config.yaml
train_examples: 194171
image_size: 32
cond_dim: 256
positions: "learned"
optimizer: "muon"
momentum: 0.95
adamw_lr_other_params: 0.0013
weight_decay: 0.02
Rows from block 6 of a small image diffusion model, named by matrix and row number. Rows with one number belong to one neuron. Each number is 200 + 40 x the weight over its row's rms, rounded and kept within 0 to 999. All counts start at 0. After the name is the row's rms in percent of the matrix's.
After each neuron's rows are labels from the 100 images, of 14848 (inputs lightly noised), where the neuron reaches its highest value: "top examples" is what is common among them. Only what is clearly more common there than usual is listed. The data: microscope photos of single blood and bone marrow cells.
# fc1: MLP up (model.blocks.6.mlp.fc1.weight, 1024x256), inputs 0-85
# fc2: MLP down (model.blocks.6.mlp.fc2.weight, 256x1024, transposed), outputs 0-85

fc1.461,123,124,158,110,191,171,212,184,172,202,186,242,155,266,170,214,126,190,194,295,236,251,239,173,154,252,192,193,127,136,186,189,89,176,220,120,203,272,130,190,244,253,98,211,205,192,113,198,219,239,151,199,179,205,208,148,114,232,245,171,212,174,184,184,181,194,250,234,269,174,250,216,279,274,212,194,123,266,170,196,191,177,190,228,160,191,165
fc2.461,096,231,198,240,232,172,241,258,153,173,199,184,217,198,204,218,247,220,157,228,194,211,245,204,283,189,175,219,180,253,240,218,236,211,198,244,196,182,244,203,146,143,241,166,155,204,279,175,229,242,242,165,179,166,199,188,257,154,176,218,219,242,156,248,250,157,194,189,179,268,128,147,137,239,225,202,225,189,188,214,136,98,175,242,191,169,200
top examples: cell type: erythroblast

fc1.162,099,211,250,279,146,237,219,164,244,155,175,172,167,201,211,218,247,187,242,253,217,278,235,165,171,254,227,105,253,160,242,235,182,224,226,161,231,180,245,223,294,181,188,197,182,151,153,246,221,210,244,184,228,163,185,173,171,170,214,222,194,170,169,149,250,294,187,201,148,222,287,237,265,167,201,151,136,245,198,225,198,219,190,228,177,231,244
fc2.162,104,202,161,180,238,177,238,172,244,179,206,168,220,227,157,125,192,99,178,175,129,185,213,263,203,244,272,232,226,188,245,158,163,245,227,277,175,195,236,174,257,206,199,233,204,175,167,206,179,175,193,260,177,237,254,147,193,229,210,136,154,211,237,290,177,190,168,194,270,126,193,159,161,157,216,225,241,145,197,170,216,232,214,113,255,150,225
top examples: cell type: segmented neutrophil; smear: peripheral blood

fc1.339,121,272,100,192,228,189,271,195,161,167,254,260,224,205,188,189,109,152,257,168,201,177,234,217,274,131,144,181,164,156,256,189,195,166,195,173,184,212,213,208,245,174,169,286,227,246,166,177,172,230,133,187,192,125,176,130,219,199,175,227,177,245,169,187,196,174,244,179,237,162,240,230,200,261,169,213,306,183,204,227,223,219,260,256,156,198,217
fc2.339,103,167,272,201,198,137,166,122,146,134,181,183,187,198,224,248,209,279,139,185,220,165,245,156,229,252,285,202,152,196,123,224,221,238,210,262,235,208,204,201,164,241,222,149,196,169,234,227,189,207,248,174,190,273,218,212,158,164,231,143,240,241,184,231,201,184,224,210,155,165,202,204,186,158,192,191,179,174,255,162,203,151,175,187,181,295,209
top examples: cell type: lymphocyte

fc1.713,111,152,133,186,196,174,219,259,229,213,233,215,150,257,108,102,200,236,186,254,229,201,199,188,256,198,236,189,246,134,195,217,267,168,183,216,243,165,127,202,216,224,142,84,191,264,202,261,161,239,208,211,146,228,180,246,192,258,227,202,254,184,221,245,237,227,209,165,225,209,197,201,163,186,262,246,260,172,296,289,146,221,215,154,190,205,192
fc2.713,101,261,286,185,236,212,196,174,234,207,160,222,208,238,251,201,168,219,144,231,270,189,209,234,201,192,208,210,151,139,193,181,113,216,199,185,181,223,209,180,214,148,188,230,193,172,185,159,231,239,175,167,138,286,236,160,292,248,261,165,143,231,150,209,197,230,196,244,191,146,265,138,185,283,166,234,161,182,185,177,230,170,202,233,227,190,199
top examples: cell type: eosinophil

fc1.534,101,176,81,142,251,202,233,177,184,121,213,219,215,240,192,243,292,153,196,250,197,169,193,155,219,213,203,223,168,243,212,249,178,173,228,138,233,197,283,253,136,168,207,227,216,160,281,195,196,254,170,148,210,166,261,225,182,187,168,243,203,192,210,195,256,246,265,119,236,185,180,120,121,239,188,246,259,228,213,206,204,184,240,237,194,190,202
fc2.534,091,201,261,224,164,187,175,223,219,269,180,189,185,165,206,180,161,216,246,196,186,248,174,169,151,175,223,188,225,98,201,182,283,225,186,126,134,167,152,232,229,233,223,176,181,190,166,201,233,155,172,184,269,208,173,208,268,218,282,217,235,226,217,139,155,278,165,178,233,213,290,210,245,163,230,134,121,154,244,229,183,192,208,181,197,139,238
top examples: cell type: segmented neutrophil; smear: peripheral blood

fc1.155,113,216,184,266,223,170,210,188,247,186,231,146,223,176,186,172,190,155,230,164,198,173,169,213,113,252,253,161,244,209,146,231,129,172,163,157,218,203,216,212,178,231,215,251,212,184,153,239,221,217,121,235,238,204,272,176,250,143,150,279,98,165,209,198,291,225,177,168,211,188,237,152,188,187,159,236,194,288,237,179,208,154,226,211,184,201,191
fc2.155,114,188,176,153,207,205,272,125,161,255,239,249,136,140,208,241,212,240,216,225,207,177,192,179,252,231,135,197,138,243,253,197,300,244,219,208,182,193,186,252,193,166,161,168,217,215,192,193,151,149,180,107,211,145,133,134,218,211,148,232,265,251,208,185,186,177,194,251,162,223,263,264,244,186,232,132,129,125,174,207,202,178,238,181,192,191,206
top examples: cell type: promyelocyte

fc1.165,101,221,162,209,237,175,180,215,154,221,195,170,236,181,178,230,297,123,226,291,209,159,196,130,191,280,111,186,203,178,157,170,227,116,172,205,249,209,162,227,204,216,243,234,131,202,159,184,223,118,148,222,229,222,217,202,210,289,238,251,190,217,160,203,142,260,143,192,153,226,222,254,180,228,224,208,220,202,201,201,131,149,230,181,141,163,223
fc2.165,088,155,187,176,193,197,246,173,223,216,197,277,199,173,260,191,163,249,180,220,172,159,205,305,245,183,201,181,241,269,187,190,255,253,220,220,221,176,173,159,166,180,199,198,228,222,231,197,219,215,198,116,271,194,217,201,211,175,236,200,174,170,255,149,207,122,277,193,214,198,162,162,246,234,149,204,224,207,146,121,182,136,138,181,167,224,181
top examples: smear: peripheral blood

fc1.348,112,199,226,173,265,247,211,190,139,141,212,268,192,170,151,195,221,163,202,145,186,246,130,226,235,203,178,203,161,209,228,170,219,258,169,264,202,161,168,212,208,142,213,250,263,148,186,216,254,102,193,237,169,248,236,215,242,217,139,185,240,137,231,156,241,209,302,219,162,207,238,151,173,95,154,210,128,245,231,265,188,281,197,191,223,157,175
fc2.348,104,211,144,171,147,183,188,239,198,178,198,161,240,212,256,199,164,210,287,185,246,173,205,206,183,209,225,194,208,196,173,148,181,158,237,111,215,206,179,203,197,222,207,191,169,274,230,165,152,255,249,194,203,189,252,261,176,175,235,249,173,229,199,215,179,192,194,157,241,164,157,205,238,279,230,213,230,145,248,151,316,213,162,159,166,204,183
top examples: cell type: promyelocyte

fc1.622,100,207,215,239,234,211,244,188,200,212,159,155,211,198,181,190,209,206,222,230,97,235,191,236,168,240,281,208,109,182,199,177,284,294,221,231,194,136,178,227,164,235,251,228,217,133,189,185,232,204,181,209,213,159,254,202,320,278,230,200,272,214,147,195,200,212,183,137,176,219,238,160,243,165,259,139,252,250,180,129,187,232,107,199,189,228,233
fc2.622,117,190,178,176,161,226,151,157,206,223,277,211,184,127,200,211,188,231,219,195,242,153,222,203,254,179,168,157,224,210,215,157,171,142,198,154,223,280,227,204,223,188,100,192,212,204,259,233,168,222,225,168,173,230,224,198,141,119,179,242,107,171,250,235,255,232,229,236,201,159,175,229,174,163,134,211,177,180,149,291,204,182,296,194,177,184,165
top examples: smear: peripheral blood; cell type: eosinophil

fc1.397,012,242,130,166,278,178,225,212,149,188,145,200,217,228,250,244,201,260,159,181,248,193,201,111,123,110,270,239,242,166,179,179,230,171,164,213,192,214,239,204,211,114,239,225,257,152,198,227,140,204,225,226,183,202,183,198,183,172,210,235,233,218,221,185,212,132,171,258,251,141,207,223,150,225,139,160,189,124,236,218,142,171,206,217,164,190,222
fc2.397,013,231,253,180,161,204,204,198,233,181,166,218,77,161,168,110,216,148,194,285,166,178,234,252,186,241,163,194,191,183,175,235,238,274,264,188,193,218,195,191,181,247,228,172,171,161,156,242,196,228,239,151,191,225,192,241,209,229,287,195,163,209,174,177,229,284,168,147,207,185,181,237,272,245,194,225,194,204,177,234,205,200,249,152,252,190,202
top examples: cell type: segmented neutrophil; smear: peripheral blood

fc1.577,098,170,120,202,185,167,191,217,188,177,259,140,178,165,231,174,293,263,274,203,170,198,184,230,214,208,181,230,185,224,244,200,230,256,128,212,170,225,217,246,260,195,168,308,149,209,169,164,195,177,203,276,168,213,292,176,86,193,168,166,195,174,243,244,210,142,145,178,117,243,269,242,226,253,236,164,195,222,211,198,185,196,210,211,154,179,189
fc2.577,109,214,208,173,224,241,221,226,227,241,150,247,242,249,180,186,226,150,225,240,297,205,238,181,130,249,230,130,253,166,156,247,181,182,219,220,195,136,163,202,120,189,185,123,254,256,155,182,148,260,133,149,203,180,219,222,241,230,273,216,210,219,202,243,206,284,208,233,201,212,219,177,253,179,205,248,192,218,178,180,196,180,220,210,211,222,184
top examples: cell type: eosinophil

fc1.634,086,294,184,168,210,164,232,205,181,211,202,227,167,151,135,132,168,217,203,168,148,124,198,264,247,201,208,219,172,259,189,222,133,186,226,152,112,257,247,193,170,203,269,200,157,262,227,189,282,265,146,206,179,292,179,210,248,166,100,186,235,173,159,223,235,157,191,167,146,249,146,241,222,180,174,182,212,156,211,184,164,204,167,244,157,183,194
fc2.634,104,193,179,199,292,244,183,214,137,117,164,188,147,205,229,182,171,209,215,227,190,221,216,146,166,193,161,110,204,125,293,243,156,195,134,249,277,182,250,180,278,191,143,265,184,208,181,217,152,154,183,236,142,184,172,179,229,297,255,163,252,188,245,208,177,209,144,229,256,191,191,244,171,286,244,244,155,187,205,187,263,224,253,208,196,184,164
top examples: cell type: lymphocyte

fc1.88,097,221,168,194,166,232,206,216,185,171,194,128,190,284,191,268,202,170,202,237,222,234,249,253,169,182,298,191,179,192,267,247,210,168,218,131,158,106,161,188,212,155,134,182,251,229,187,156,169,194,115,281,157,256,197,209,224,232,184,200,194,207,204,229,237,156,192,187,187,160,183,217,220,225,304,234,211,152,152,280,241,207,289,221,207,183,183
fc2.88,103,269,176,208,209,135,170,241,247,252,218,204,137,174,190,158,133,227,245,213,181,124,174,214,243,207,152,228,204,247,120,191,187,226,243,248,212,273,194,157,202,179,200,233,189,201,249,213,215,172,237,96,189,270,224,167,188,218,247,154,191,197,193,159,110,187,198,151,184,161,228,202,238,183,167,204,166,250,214,189,158,195,246,158,197,162,196
top examples: cell type: eosinophil

fc1.381,107,149,169,211,141,183,174,202,215,175,136,135,237,247,135,185,257,110,257,171,190,238,225,147,150,267,262,151,182,203,245,245,241,247,202,128,178,215,195,178,196,193,190,219,182,201,183,149,165,225,115,128,201,199,187,163,205,202,217,179,184,157,202,222,200,236,232,207,156,220,179,191,283,156,174,201,150,169,206,137,161,206,192,164,163,224,185
fc2.381,103,254,188,168,208,250,210,203,149,252,241,231,199,153,220,206,160,249,217,173,216,185,192,225,234,135,162,228,204,233,201,164,204,190,177,238,163,221,201,255,140,136,201,125,232,240,235,225,261,175,259,190,195,180,237,326,203,143,195,201,171,197,218,218,213,210,222,205,268,189,178,221,172,253,159,174,180,229,229,242,240,203,204,243,203,168,299
top examples: cell type: artefact

fc1.146,116,247,241,212,177,167,192,182,182,180,215,234,165,182,184,290,170,196,137,253,163,339,200,210,280,225,216,185,216,189,185,248,225,219,140,191,299,242,357,162,244,170,216,159,221,257,163,266,236,161,246,199,172,213,206,212,201,174,195,248,164,228,165,207,188,158,235,247,158,226,248,248,210,246,198,165,188,169,198,143,168,135,184,193,228,167,246
fc2.146,113,140,107,178,207,216,190,255,268,216,218,205,172,198,179,93,196,213,235,176,195,116,201,210,176,181,246,139,218,158,202,94,133,207,242,177,152,207,208,240,138,178,150,196,121,132,166,131,212,195,214,224,190,193,241,246,202,189,180,131,188,209,235,176,194,221,167,216,180,165,247,141,234,231,181,202,237,208,213,227,162,158,269,180,122,268,186
top examples: cell type: promyelocyte

fc1.302,102,141,201,185,231,154,232,208,222,177,213,179,190,101,222,171,147,181,226,129,201,268,249,227,185,247,265,178,161,246,166,207,217,153,206,169,187,219,182,206,171,189,160,184,159,154,169,186,190,167,239,200,246,213,158,132,156,250,160,312,191,175,188,243,205,231,190,260,170,188,206,203,237,268,219,205,194,229,152,179,258,219,191,206,147,199,160
fc2.302,128,204,245,243,234,158,188,248,143,206,190,197,270,234,192,257,209,205,186,180,204,204,173,223,195,154,187,240,213,212,192,174,230,281,181,205,280,198,188,255,258,217,257,223,183,210,201,219,197,221,152,159,212,155,250,186,251,148,204,149,227,211,185,120,227,162,212,158,211,217,122,299,167,190,246,241,224,171,233,163,211,190,178,257,236,170,216
top examples: cell type: artefact

fc1.762,091,180,187,128,148,191,196,232,224,229,190,251,219,148,155,150,172,200,187,185,115,168,197,259,231,221,195,216,223,280,253,211,187,182,258,169,194,239,222,253,173,274,209,233,223,231,262,200,212,135,131,204,201,176,115,146,222,167,171,212,141,188,232,254,171,211,200,202,219,222,151,120,231,132,144,163,197,149,213,190,268,275,248,138,211,153,152
fc2.762,091,157,196,261,277,167,253,198,128,191,205,191,220,212,218,258,176,179,147,152,240,192,239,196,166,82,246,192,197,172,176,221,233,172,254,250,215,156,197,133,183,226,261,205,131,89,147,240,200,198,179,231,174,197,258,203,199,264,228,135,181,236,239,110,229,197,203,249,209,174,206,215,169,279,188,220,226,193,177,179,152,227,220,292,255,149,213
top examples: cell type: erythroblast

fc1.79,116,233,297,226,180,181,209,226,208,226,193,170,154,241,218,212,192,151,178,188,221,238,313,190,281,231,277,182,162,195,227,244,155,233,278,282,182,250,173,236,202,185,212,170,220,155,179,203,214,211,184,173,154,156,249,220,194,192,123,181,143,156,190,187,245,147,280,276,233,252,218,201,251,179,137,219,188,245,185,243,141,227,139,139,231,179,221
fc2.79,105,238,102,155,183,283,162,170,220,132,190,172,224,138,192,195,213,245,339,214,218,216,157,262,122,202,109,224,180,177,197,219,201,120,193,161,198,170,201,189,198,160,220,203,220,280,216,205,190,165,192,174,187,274,242,196,187,157,279,330,207,221,243,187,169,243,132,154,201,171,133,154,159,202,229,246,207,117,182,240,233,197,247,267,146,236,185
top examples: cell type: artefact

fc1.169,098,245,158,149,210,184,236,250,266,205,218,255,232,251,180,180,245,231,171,175,205,180,270,93,224,74,177,149,198,203,201,195,224,271,215,267,216,246,228,154,179,234,248,268,151,215,232,195,242,154,201,188,197,154,100,187,269,145,206,127,231,210,275,155,208,245,187,211,120,134,136,191,152,249,124,121,156,194,140,183,211,203,214,233,203,252,169
fc2.169,098,226,264,207,188,141,181,206,169,173,188,135,172,207,203,148,240,217,185,208,232,223,155,229,184,245,209,173,191,206,128,234,190,125,126,140,158,194,216,233,201,183,214,143,227,225,190,176,178,253,220,223,198,211,257,212,208,225,236,285,187,224,113,250,214,112,228,199,223,244,179,195,266,176,223,289,267,275,264,187,157,182,164,178,223,210,197
top examples: cell type: artefact

fc1.463,098,233,214,184,129,241,196,211,130,198,197,265,189,163,188,211,215,199,213,218,236,212,211,171,214,202,237,166,223,106,170,194,218,226,274,217,280,179,161,249,179,257,185,192,181,302,294,248,225,215,167,222,209,161,173,164,196,253,128,176,178,223,241,246,204,217,160,98,153,133,191,200,163,151,216,227,195,156,244,154,229,151,229,253,126,226,257
fc2.463,108,204,199,217,219,198,248,189,186,179,163,195,151,286,173,158,205,192,136,170,203,173,216,156,181,175,162,228,218,191,207,210,182,210,197,231,189,185,216,141,228,200,259,165,225,179,205,176,194,266,236,206,189,232,180,200,226,162,274,192,236,225,196,181,187,163,207,257,207,267,239,185,194,220,170,170,174,235,169,187,184,294,159,143,266,154,122
top examples: cell type: eosinophil

fc1.324,103,277,216,172,250,174,149,150,189,236,263,190,227,152,256,166,152,246,213,212,229,145,287,214,224,212,267,201,166,300,185,254,218,226,214,173,205,267,227,187,187,183,185,194,245,255,170,244,205,217,182,217,211,206,218,216,208,237,222,276,189,208,294,85,182,318,176,213,204,237,246,216,299,241,170,241,135,169,223,225,179,215,206,229,159,169,234
fc2.324,103,180,177,220,270,170,229,183,245,179,233,243,164,272,177,198,175,153,180,168,154,244,139,143,194,208,151,201,183,218,207,149,160,157,177,200,176,246,185,222,188,229,239,245,155,144,153,192,164,133,275,192,218,174,171,188,239,163,216,159,218,194,150,266,227,139,196,204,151,121,173,206,182,217,156,136,262,196,147,204,152,170,214,174,208,241,167
top examples: cell type: promyelocyte

fc1.744,099,235,140,248,215,131,285,184,204,201,245,242,190,124,203,270,187,133,175,242,170,266,260,155,216,208,173,261,257,225,151,195,201,206,209,237,252,247,246,152,236,226,205,200,192,172,232,224,164,215,225,168,127,169,181,208,137,211,150,247,240,225,189,238,198,238,133,224,157,182,173,160,205,224,251,176,195,213,270,157,187,181,146,230,258,248,181
fc2.744,102,177,190,200,201,276,135,179,180,182,149,248,141,233,195,155,217,364,168,179,301,193,219,190,267,222,218,135,181,198,237,257,149,195,215,231,182,192,211,181,163,201,143,222,221,281,158,229,213,195,165,256,183,188,161,153,226,180,304,151,149,220,256,118,245,135,205,197,160,189,181,225,162,137,230,170,255,224,130,198,234,199,182,163,163,146,157
top examples: cell type: eosinophil

fc1.542,102,182,239,121,211,194,146,235,177,177,197,211,160,222,191,272,183,172,172,204,204,216,271,233,176,187,223,185,230,198,258,166,211,160,224,230,184,168,265,183,155,188,190,218,266,222,227,277,169,190,193,247,174,182,221,184,249,212,169,170,188,166,127,227,226,150,238,224,180,146,219,234,247,233,383,244,210,230,231,216,164,253,198,159,223,158,260
fc2.542,097,137,216,282,138,192,184,201,180,189,217,239,179,155,172,199,146,231,249,271,217,238,238,261,215,225,204,181,174,177,217,183,190,228,293,251,245,188,205,215,183,281,225,207,195,212,205,160,194,150,148,191,224,238,207,140,167,170,199,245,169,271,201,151,216,205,184,172,294,193,171,121,236,141,218,96,209,286,156,274,191,171,136,166,195,224,205
top examples: cell type: lymphocyte

fc1.425,099,241,180,246,209,168,206,253,160,189,148,217,91,194,158,171,239,232,203,126,214,177,190,180,190,197,241,238,196,240,152,217,244,212,223,168,249,197,248,152,120,141,237,168,208,219,182,158,191,195,285,188,100,209,242,207,217,102,264,230,229,242,209,272,237,266,167,182,221,245,136,180,172,191,195,178,175,176,252,240,196,174,198,182,152,186,154
fc2.425,099,180,192,203,147,194,220,169,223,195,277,154,237,207,238,180,124,176,214,263,164,156,167,186,238,201,194,187,233,195,232,202,221,196,261,244,168,185,191,179,243,240,153,212,205,190,219,250,258,236,158,224,225,210,166,218,163,239,154,150,209,116,161,188,187,171,266,235,229,177,185,265,256,190,269,208,218,241,223,157,229,228,232,204,280,183,280
top examples: cell type: artefact

fc1.270,101,279,111,198,175,216,204,256,151,182,197,186,134,256,228,176,187,179,192,162,270,191,242,156,293,195,204,234,145,151,256,230,256,234,160,245,166,153,188,198,193,209,143,161,192,177,132,176,190,181,155,174,116,253,121,228,167,202,248,142,204,168,226,217,179,115,207,220,225,192,137,257,135,157,169,220,189,182,140,210,227,201,245,104,128,229,102
fc2.270,103,211,169,232,203,191,166,258,157,93,164,221,245,227,165,123,239,289,212,184,219,136,242,194,191,157,241,174,227,206,240,128,133,224,213,180,213,257,301,282,191,164,232,237,166,201,274,235,185,161,175,231,238,204,197,118,151,190,163,201,212,217,180,196,124,212,208,249,171,121,124,175,193,136,180,164,249,183,252,269,230,243,219,267,220,166,247
top examples: cell type: lymphocyte

fc1.308,108,130,172,195,146,170,231,170,225,251,246,228,236,159,138,193,237,126,246,136,231,239,213,249,214,206,167,229,247,174,234,154,224,257,157,236,175,190,236,235,130,266,146,137,178,178,135,153,174,135,162,167,223,160,189,226,229,278,276,190,198,146,220,223,165,275,292,186,223,230,195,272,324,202,198,191,243,232,224,210,208,271,222,168,281,251,234
fc2.308,103,299,197,262,159,211,177,266,168,164,196,170,141,227,270,196,160,188,215,230,138,253,167,172,120,164,210,204,181,190,118,176,197,180,240,178,270,177,176,205,200,146,273,233,178,232,215,225,240,139,196,182,185,212,264,238,185,188,143,231,185,252,235,201,293,146,140,196,189,194,208,154,187,185,183,232,153,169,200,154,217,151,207,255,147,160,207
top examples: cell type: artefact

fc1.516,091,176,224,208,206,146,141,252,197,200,202,223,208,240,227,214,106,274,240,253,262,185,176,184,176,147,175,203,146,169,230,212,272,223,206,180,90,195,227,263,235,225,187,222,201,192,149,255,230,214,194,199,215,234,185,266,254,246,123,170,201,220,221,194,175,190,175,218,185,231,164,248,183,161,185,218,269,186,238,250,210,265,157,185,179,188,209
fc2.516,100,250,237,248,260,192,251,140,229,156,194,189,137,140,169,213,271,126,192,240,170,233,212,186,162,232,218,208,273,196,207,213,210,180,207,207,234,216,241,154,169,171,175,195,152,265,246,160,191,246,159,204,286,213,254,103,165,174,256,214,247,180,185,252,223,162,226,255,209,235,197,147,184,229,193,252,166,175,204,184,228,164,203,178,180,240,178
top examples: cell type: promyelocyte

fc1.290,115,192,209,212,226,206,177,221,209,200,186,187,179,277,238,184,166,238,149,195,217,179,256,237,184,255,182,248,261,159,248,237,187,194,242,235,160,211,243,280,186,160,142,200,199,275,244,211,144,244,207,285,191,243,263,167,214,192,222,162,104,249,210,162,192,216,188,183,253,145,146,163,271,241,183,217,143,189,258,162,228,199,244,115,183,222,142
fc2.290,085,186,172,200,186,199,256,189,201,230,209,123,235,169,151,239,226,149,226,191,233,222,181,148,237,176,165,197,150,219,169,125,169,193,122,219,207,101,199,164,203,199,191,201,263,207,189,230,247,150,258,184,170,215,218,156,219,194,221,162,235,165,237,212,222,208,249,258,201,295,216,227,150,207,215,333,213,174,218,221,273,164,129,241,259,218,253
top examples: cell type: erythroblast

fc1.122,121,155,212,233,184,155,180,231,214,193,218,231,198,252,228,125,161,225,225,190,262,201,179,173,227,298,220,187,206,237,139,180,194,245,151,169,151,204,171,141,251,232,241,192,247,179,217,260,134,147,228,212,244,169,206,193,229,286,170,225,161,184,135,190,184,149,253,157,168,215,183,109,206,199,189,263,222,179,174,113,137,260,245,185,187,220,199
fc2.122,148,207,180,118,207,230,220,229,182,254,176,167,221,148,229,189,217,177,275,199,169,235,226,203,219,196,162,209,201,173,199,185,217,188,233,233,183,220,172,268,185,184,116,192,192,234,166,177,223,234,184,243,151,219,201,184,128,154,252,135,224,187,251,267,163,266,152,200,223,183,206,213,136,150,190,171,208,243,148,222,253,180,151,164,190,227,74
top examples: cell type: promyelocyte; cell type: eosinophil

fc1.20,122,167,234,185,202,248,199,226,167,194,212,251,176,261,198,229,198,202,189,244,188,205,240,231,199,231,240,276,157,198,193,203,166,208,248,166,196,152,184,185,168,252,214,185,203,133,144,160,281,216,273,190,145,218,131,217,195,205,202,186,149,141,248,195,255,199,203,148,254,264,142,192,196,262,151,176,132,272,128,173,187,124,230,181,247,181,236
fc2.20,101,226,239,179,237,191,287,233,292,191,191,156,225,135,224,155,151,235,222,179,205,243,149,193,139,206,150,163,237,172,240,214,167,226,219,235,137,242,174,171,207,223,138,165,198,238,141,271,147,179,139,233,188,220,231,164,161,223,270,137,202,211,222,174,161,243,264,236,171,168,209,226,297,188,233,189,257,192,192,262,254,232,216,179,254,266,139
top examples: smear: peripheral blood

fc1.307,105,221,192,229,289,138,194,153,257,145,202,223,233,134,192,200,193,214,203,118,184,265,238,254,227,229,185,171,185,157,195,164,227,186,272,254,183,198,207,216,220,176,290,185,239,222,176,253,146,148,219,178,230,183,234,231,249,137,227,183,235,182,246,205,176,195,178,177,100,196,223,147,207,202,235,223,170,153,148,168,182,138,259,163,266,201,240
fc2.307,112,208,196,166,146,209,200,154,155,221,248,219,171,229,163,138,178,127,186,251,210,146,209,217,199,112,205,254,172,249,178,236,142,231,108,162,234,182,146,212,209,188,144,204,240,233,221,215,206,254,248,199,217,244,193,183,175,227,201,196,142,175,168,223,247,171,149,177,222,245,246,164,207,239,218,215,225,196,254,280,255,155,149,261,147,175,160
top examples: cell type: erythroblast

fc1.697,086,262,175,225,175,185,223,152,165,204,162,193,133,182,117,163,182,196,170,203,274,229,231,225,174,202,172,149,216,182,234,186,168,186,232,221,205,182,208,220,206,213,213,168,231,219,229,177,173,198,184,183,89,238,212,158,176,198,213,195,195,245,158,149,179,194,200,152,189,242,178,152,250,228,263,220,193,205,260,180,237,140,275,220,184,217,192
fc2.697,117,192,224,181,243,184,210,131,217,196,223,221,235,189,221,284,188,262,176,121,168,216,191,230,245,199,156,259,195,181,269,215,251,184,192,191,226,158,192,256,174,231,182,169,204,151,189,237,251,199,240,236,240,223,182,171,256,248,168,195,235,210,182,125,265,184,237,196,277,227,205,194,131,165,163,178,210,136,191,207,207,236,187,168,174,197,154
top examples: cell type: lymphocyte

fc1.434,107,200,213,233,222,215,236,252,251,208,185,201,163,235,181,237,232,198,145,246,298,228,239,172,226,170,171,170,166,179,259,245,204,188,231,243,158,187,184,183,190,139,202,148,204,154,168,183,192,161,257,205,161,211,255,206,206,219,249,168,246,165,208,176,257,230,228,245,226,188,229,173,199,231,182,271,152,300,127,205,165,245,274,183,188,219,163
fc2.434,104,185,227,226,211,146,128,140,179,197,248,197,221,241,237,164,225,257,282,174,172,174,183,228,124,224,189,187,192,228,189,199,225,203,199,166,200,137,220,207,209,246,170,182,247,233,210,172,192,258,188,210,249,132,202,186,199,252,195,205,142,215,211,215,174,191,90,112,147,213,211,187,196,144,212,188,249,145,257,237,267,116,198,204,175,225,262
top examples: cell type: promyelocyte

fc1.289,102,227,160,203,234,231,236,233,101,227,244,205,244,201,255,243,181,221,273,179,201,204,160,199,192,215,237,231,185,244,176,187,168,172,266,241,224,160,111,214,260,166,238,280,174,188,191,140,240,184,279,210,223,153,185,198,259,139,194,156,141,142,175,155,171,180,291,272,229,177,227,197,143,217,190,155,213,180,126,206,244,87,133,205,243,212,273
fc2.289,102,156,216,220,165,176,131,200,236,163,187,230,210,236,136,187,251,130,115,205,237,136,193,266,185,250,160,156,199,133,192,187,226,217,198,160,206,218,290,193,157,264,222,184,170,205,227,179,210,194,123,152,228,213,229,173,190,212,172,257,233,244,256,181,155,152,165,111,184,187,219,239,248,215,313,219,205,266,285,227,177,282,252,246,201,161,175
top examples: cell type: segmented neutrophil

fc1.694,108,216,168,102,204,211,263,189,188,178,201,173,232,175,198,180,290,239,175,213,201,260,190,162,258,163,235,194,198,162,155,149,196,184,220,172,177,199,159,285,186,196,220,217,182,119,230,172,192,205,180,201,220,189,178,242,215,222,273,146,233,201,151,147,167,177,228,205,266,229,150,204,144,175,228,158,294,249,228,125,177,236,93,192,150,183,170
fc2.694,115,168,212,279,205,162,223,183,219,186,176,199,219,289,185,217,192,176,214,183,162,95,227,166,147,211,179,218,213,222,235,174,179,233,223,252,244,183,252,185,194,206,181,113,198,272,159,252,119,216,246,195,242,212,241,180,273,144,166,243,231,160,207,188,237,165,229,231,153,119,203,176,203,126,125,208,137,115,161,289,228,199,257,227,180,183,221
top examples: smear: peripheral blood

fc1.127,096,284,202,286,206,201,200,210,136,212,195,191,230,192,218,187,165,143,220,97,224,69,175,178,240,192,121,271,195,160,213,167,179,262,260,193,107,163,149,216,169,235,196,241,206,178,218,174,236,209,108,233,229,238,220,216,225,214,143,198,233,176,197,188,233,252,281,156,188,164,173,240,272,145,120,236,254,184,264,223,225,237,190,228,175,202,175
fc2.127,115,176,170,180,180,230,204,179,203,182,149,121,245,200,224,188,211,203,149,250,207,244,209,171,196,168,137,253,216,280,198,204,131,201,204,221,216,263,239,225,178,213,204,173,112,226,242,250,198,203,165,228,223,217,151,230,209,154,223,241,115,158,280,190,208,177,171,195,161,182,207,224,159,146,312,238,194,211,186,208,238,153,198,186,180,233,139
top examples: cell type: lymphocyte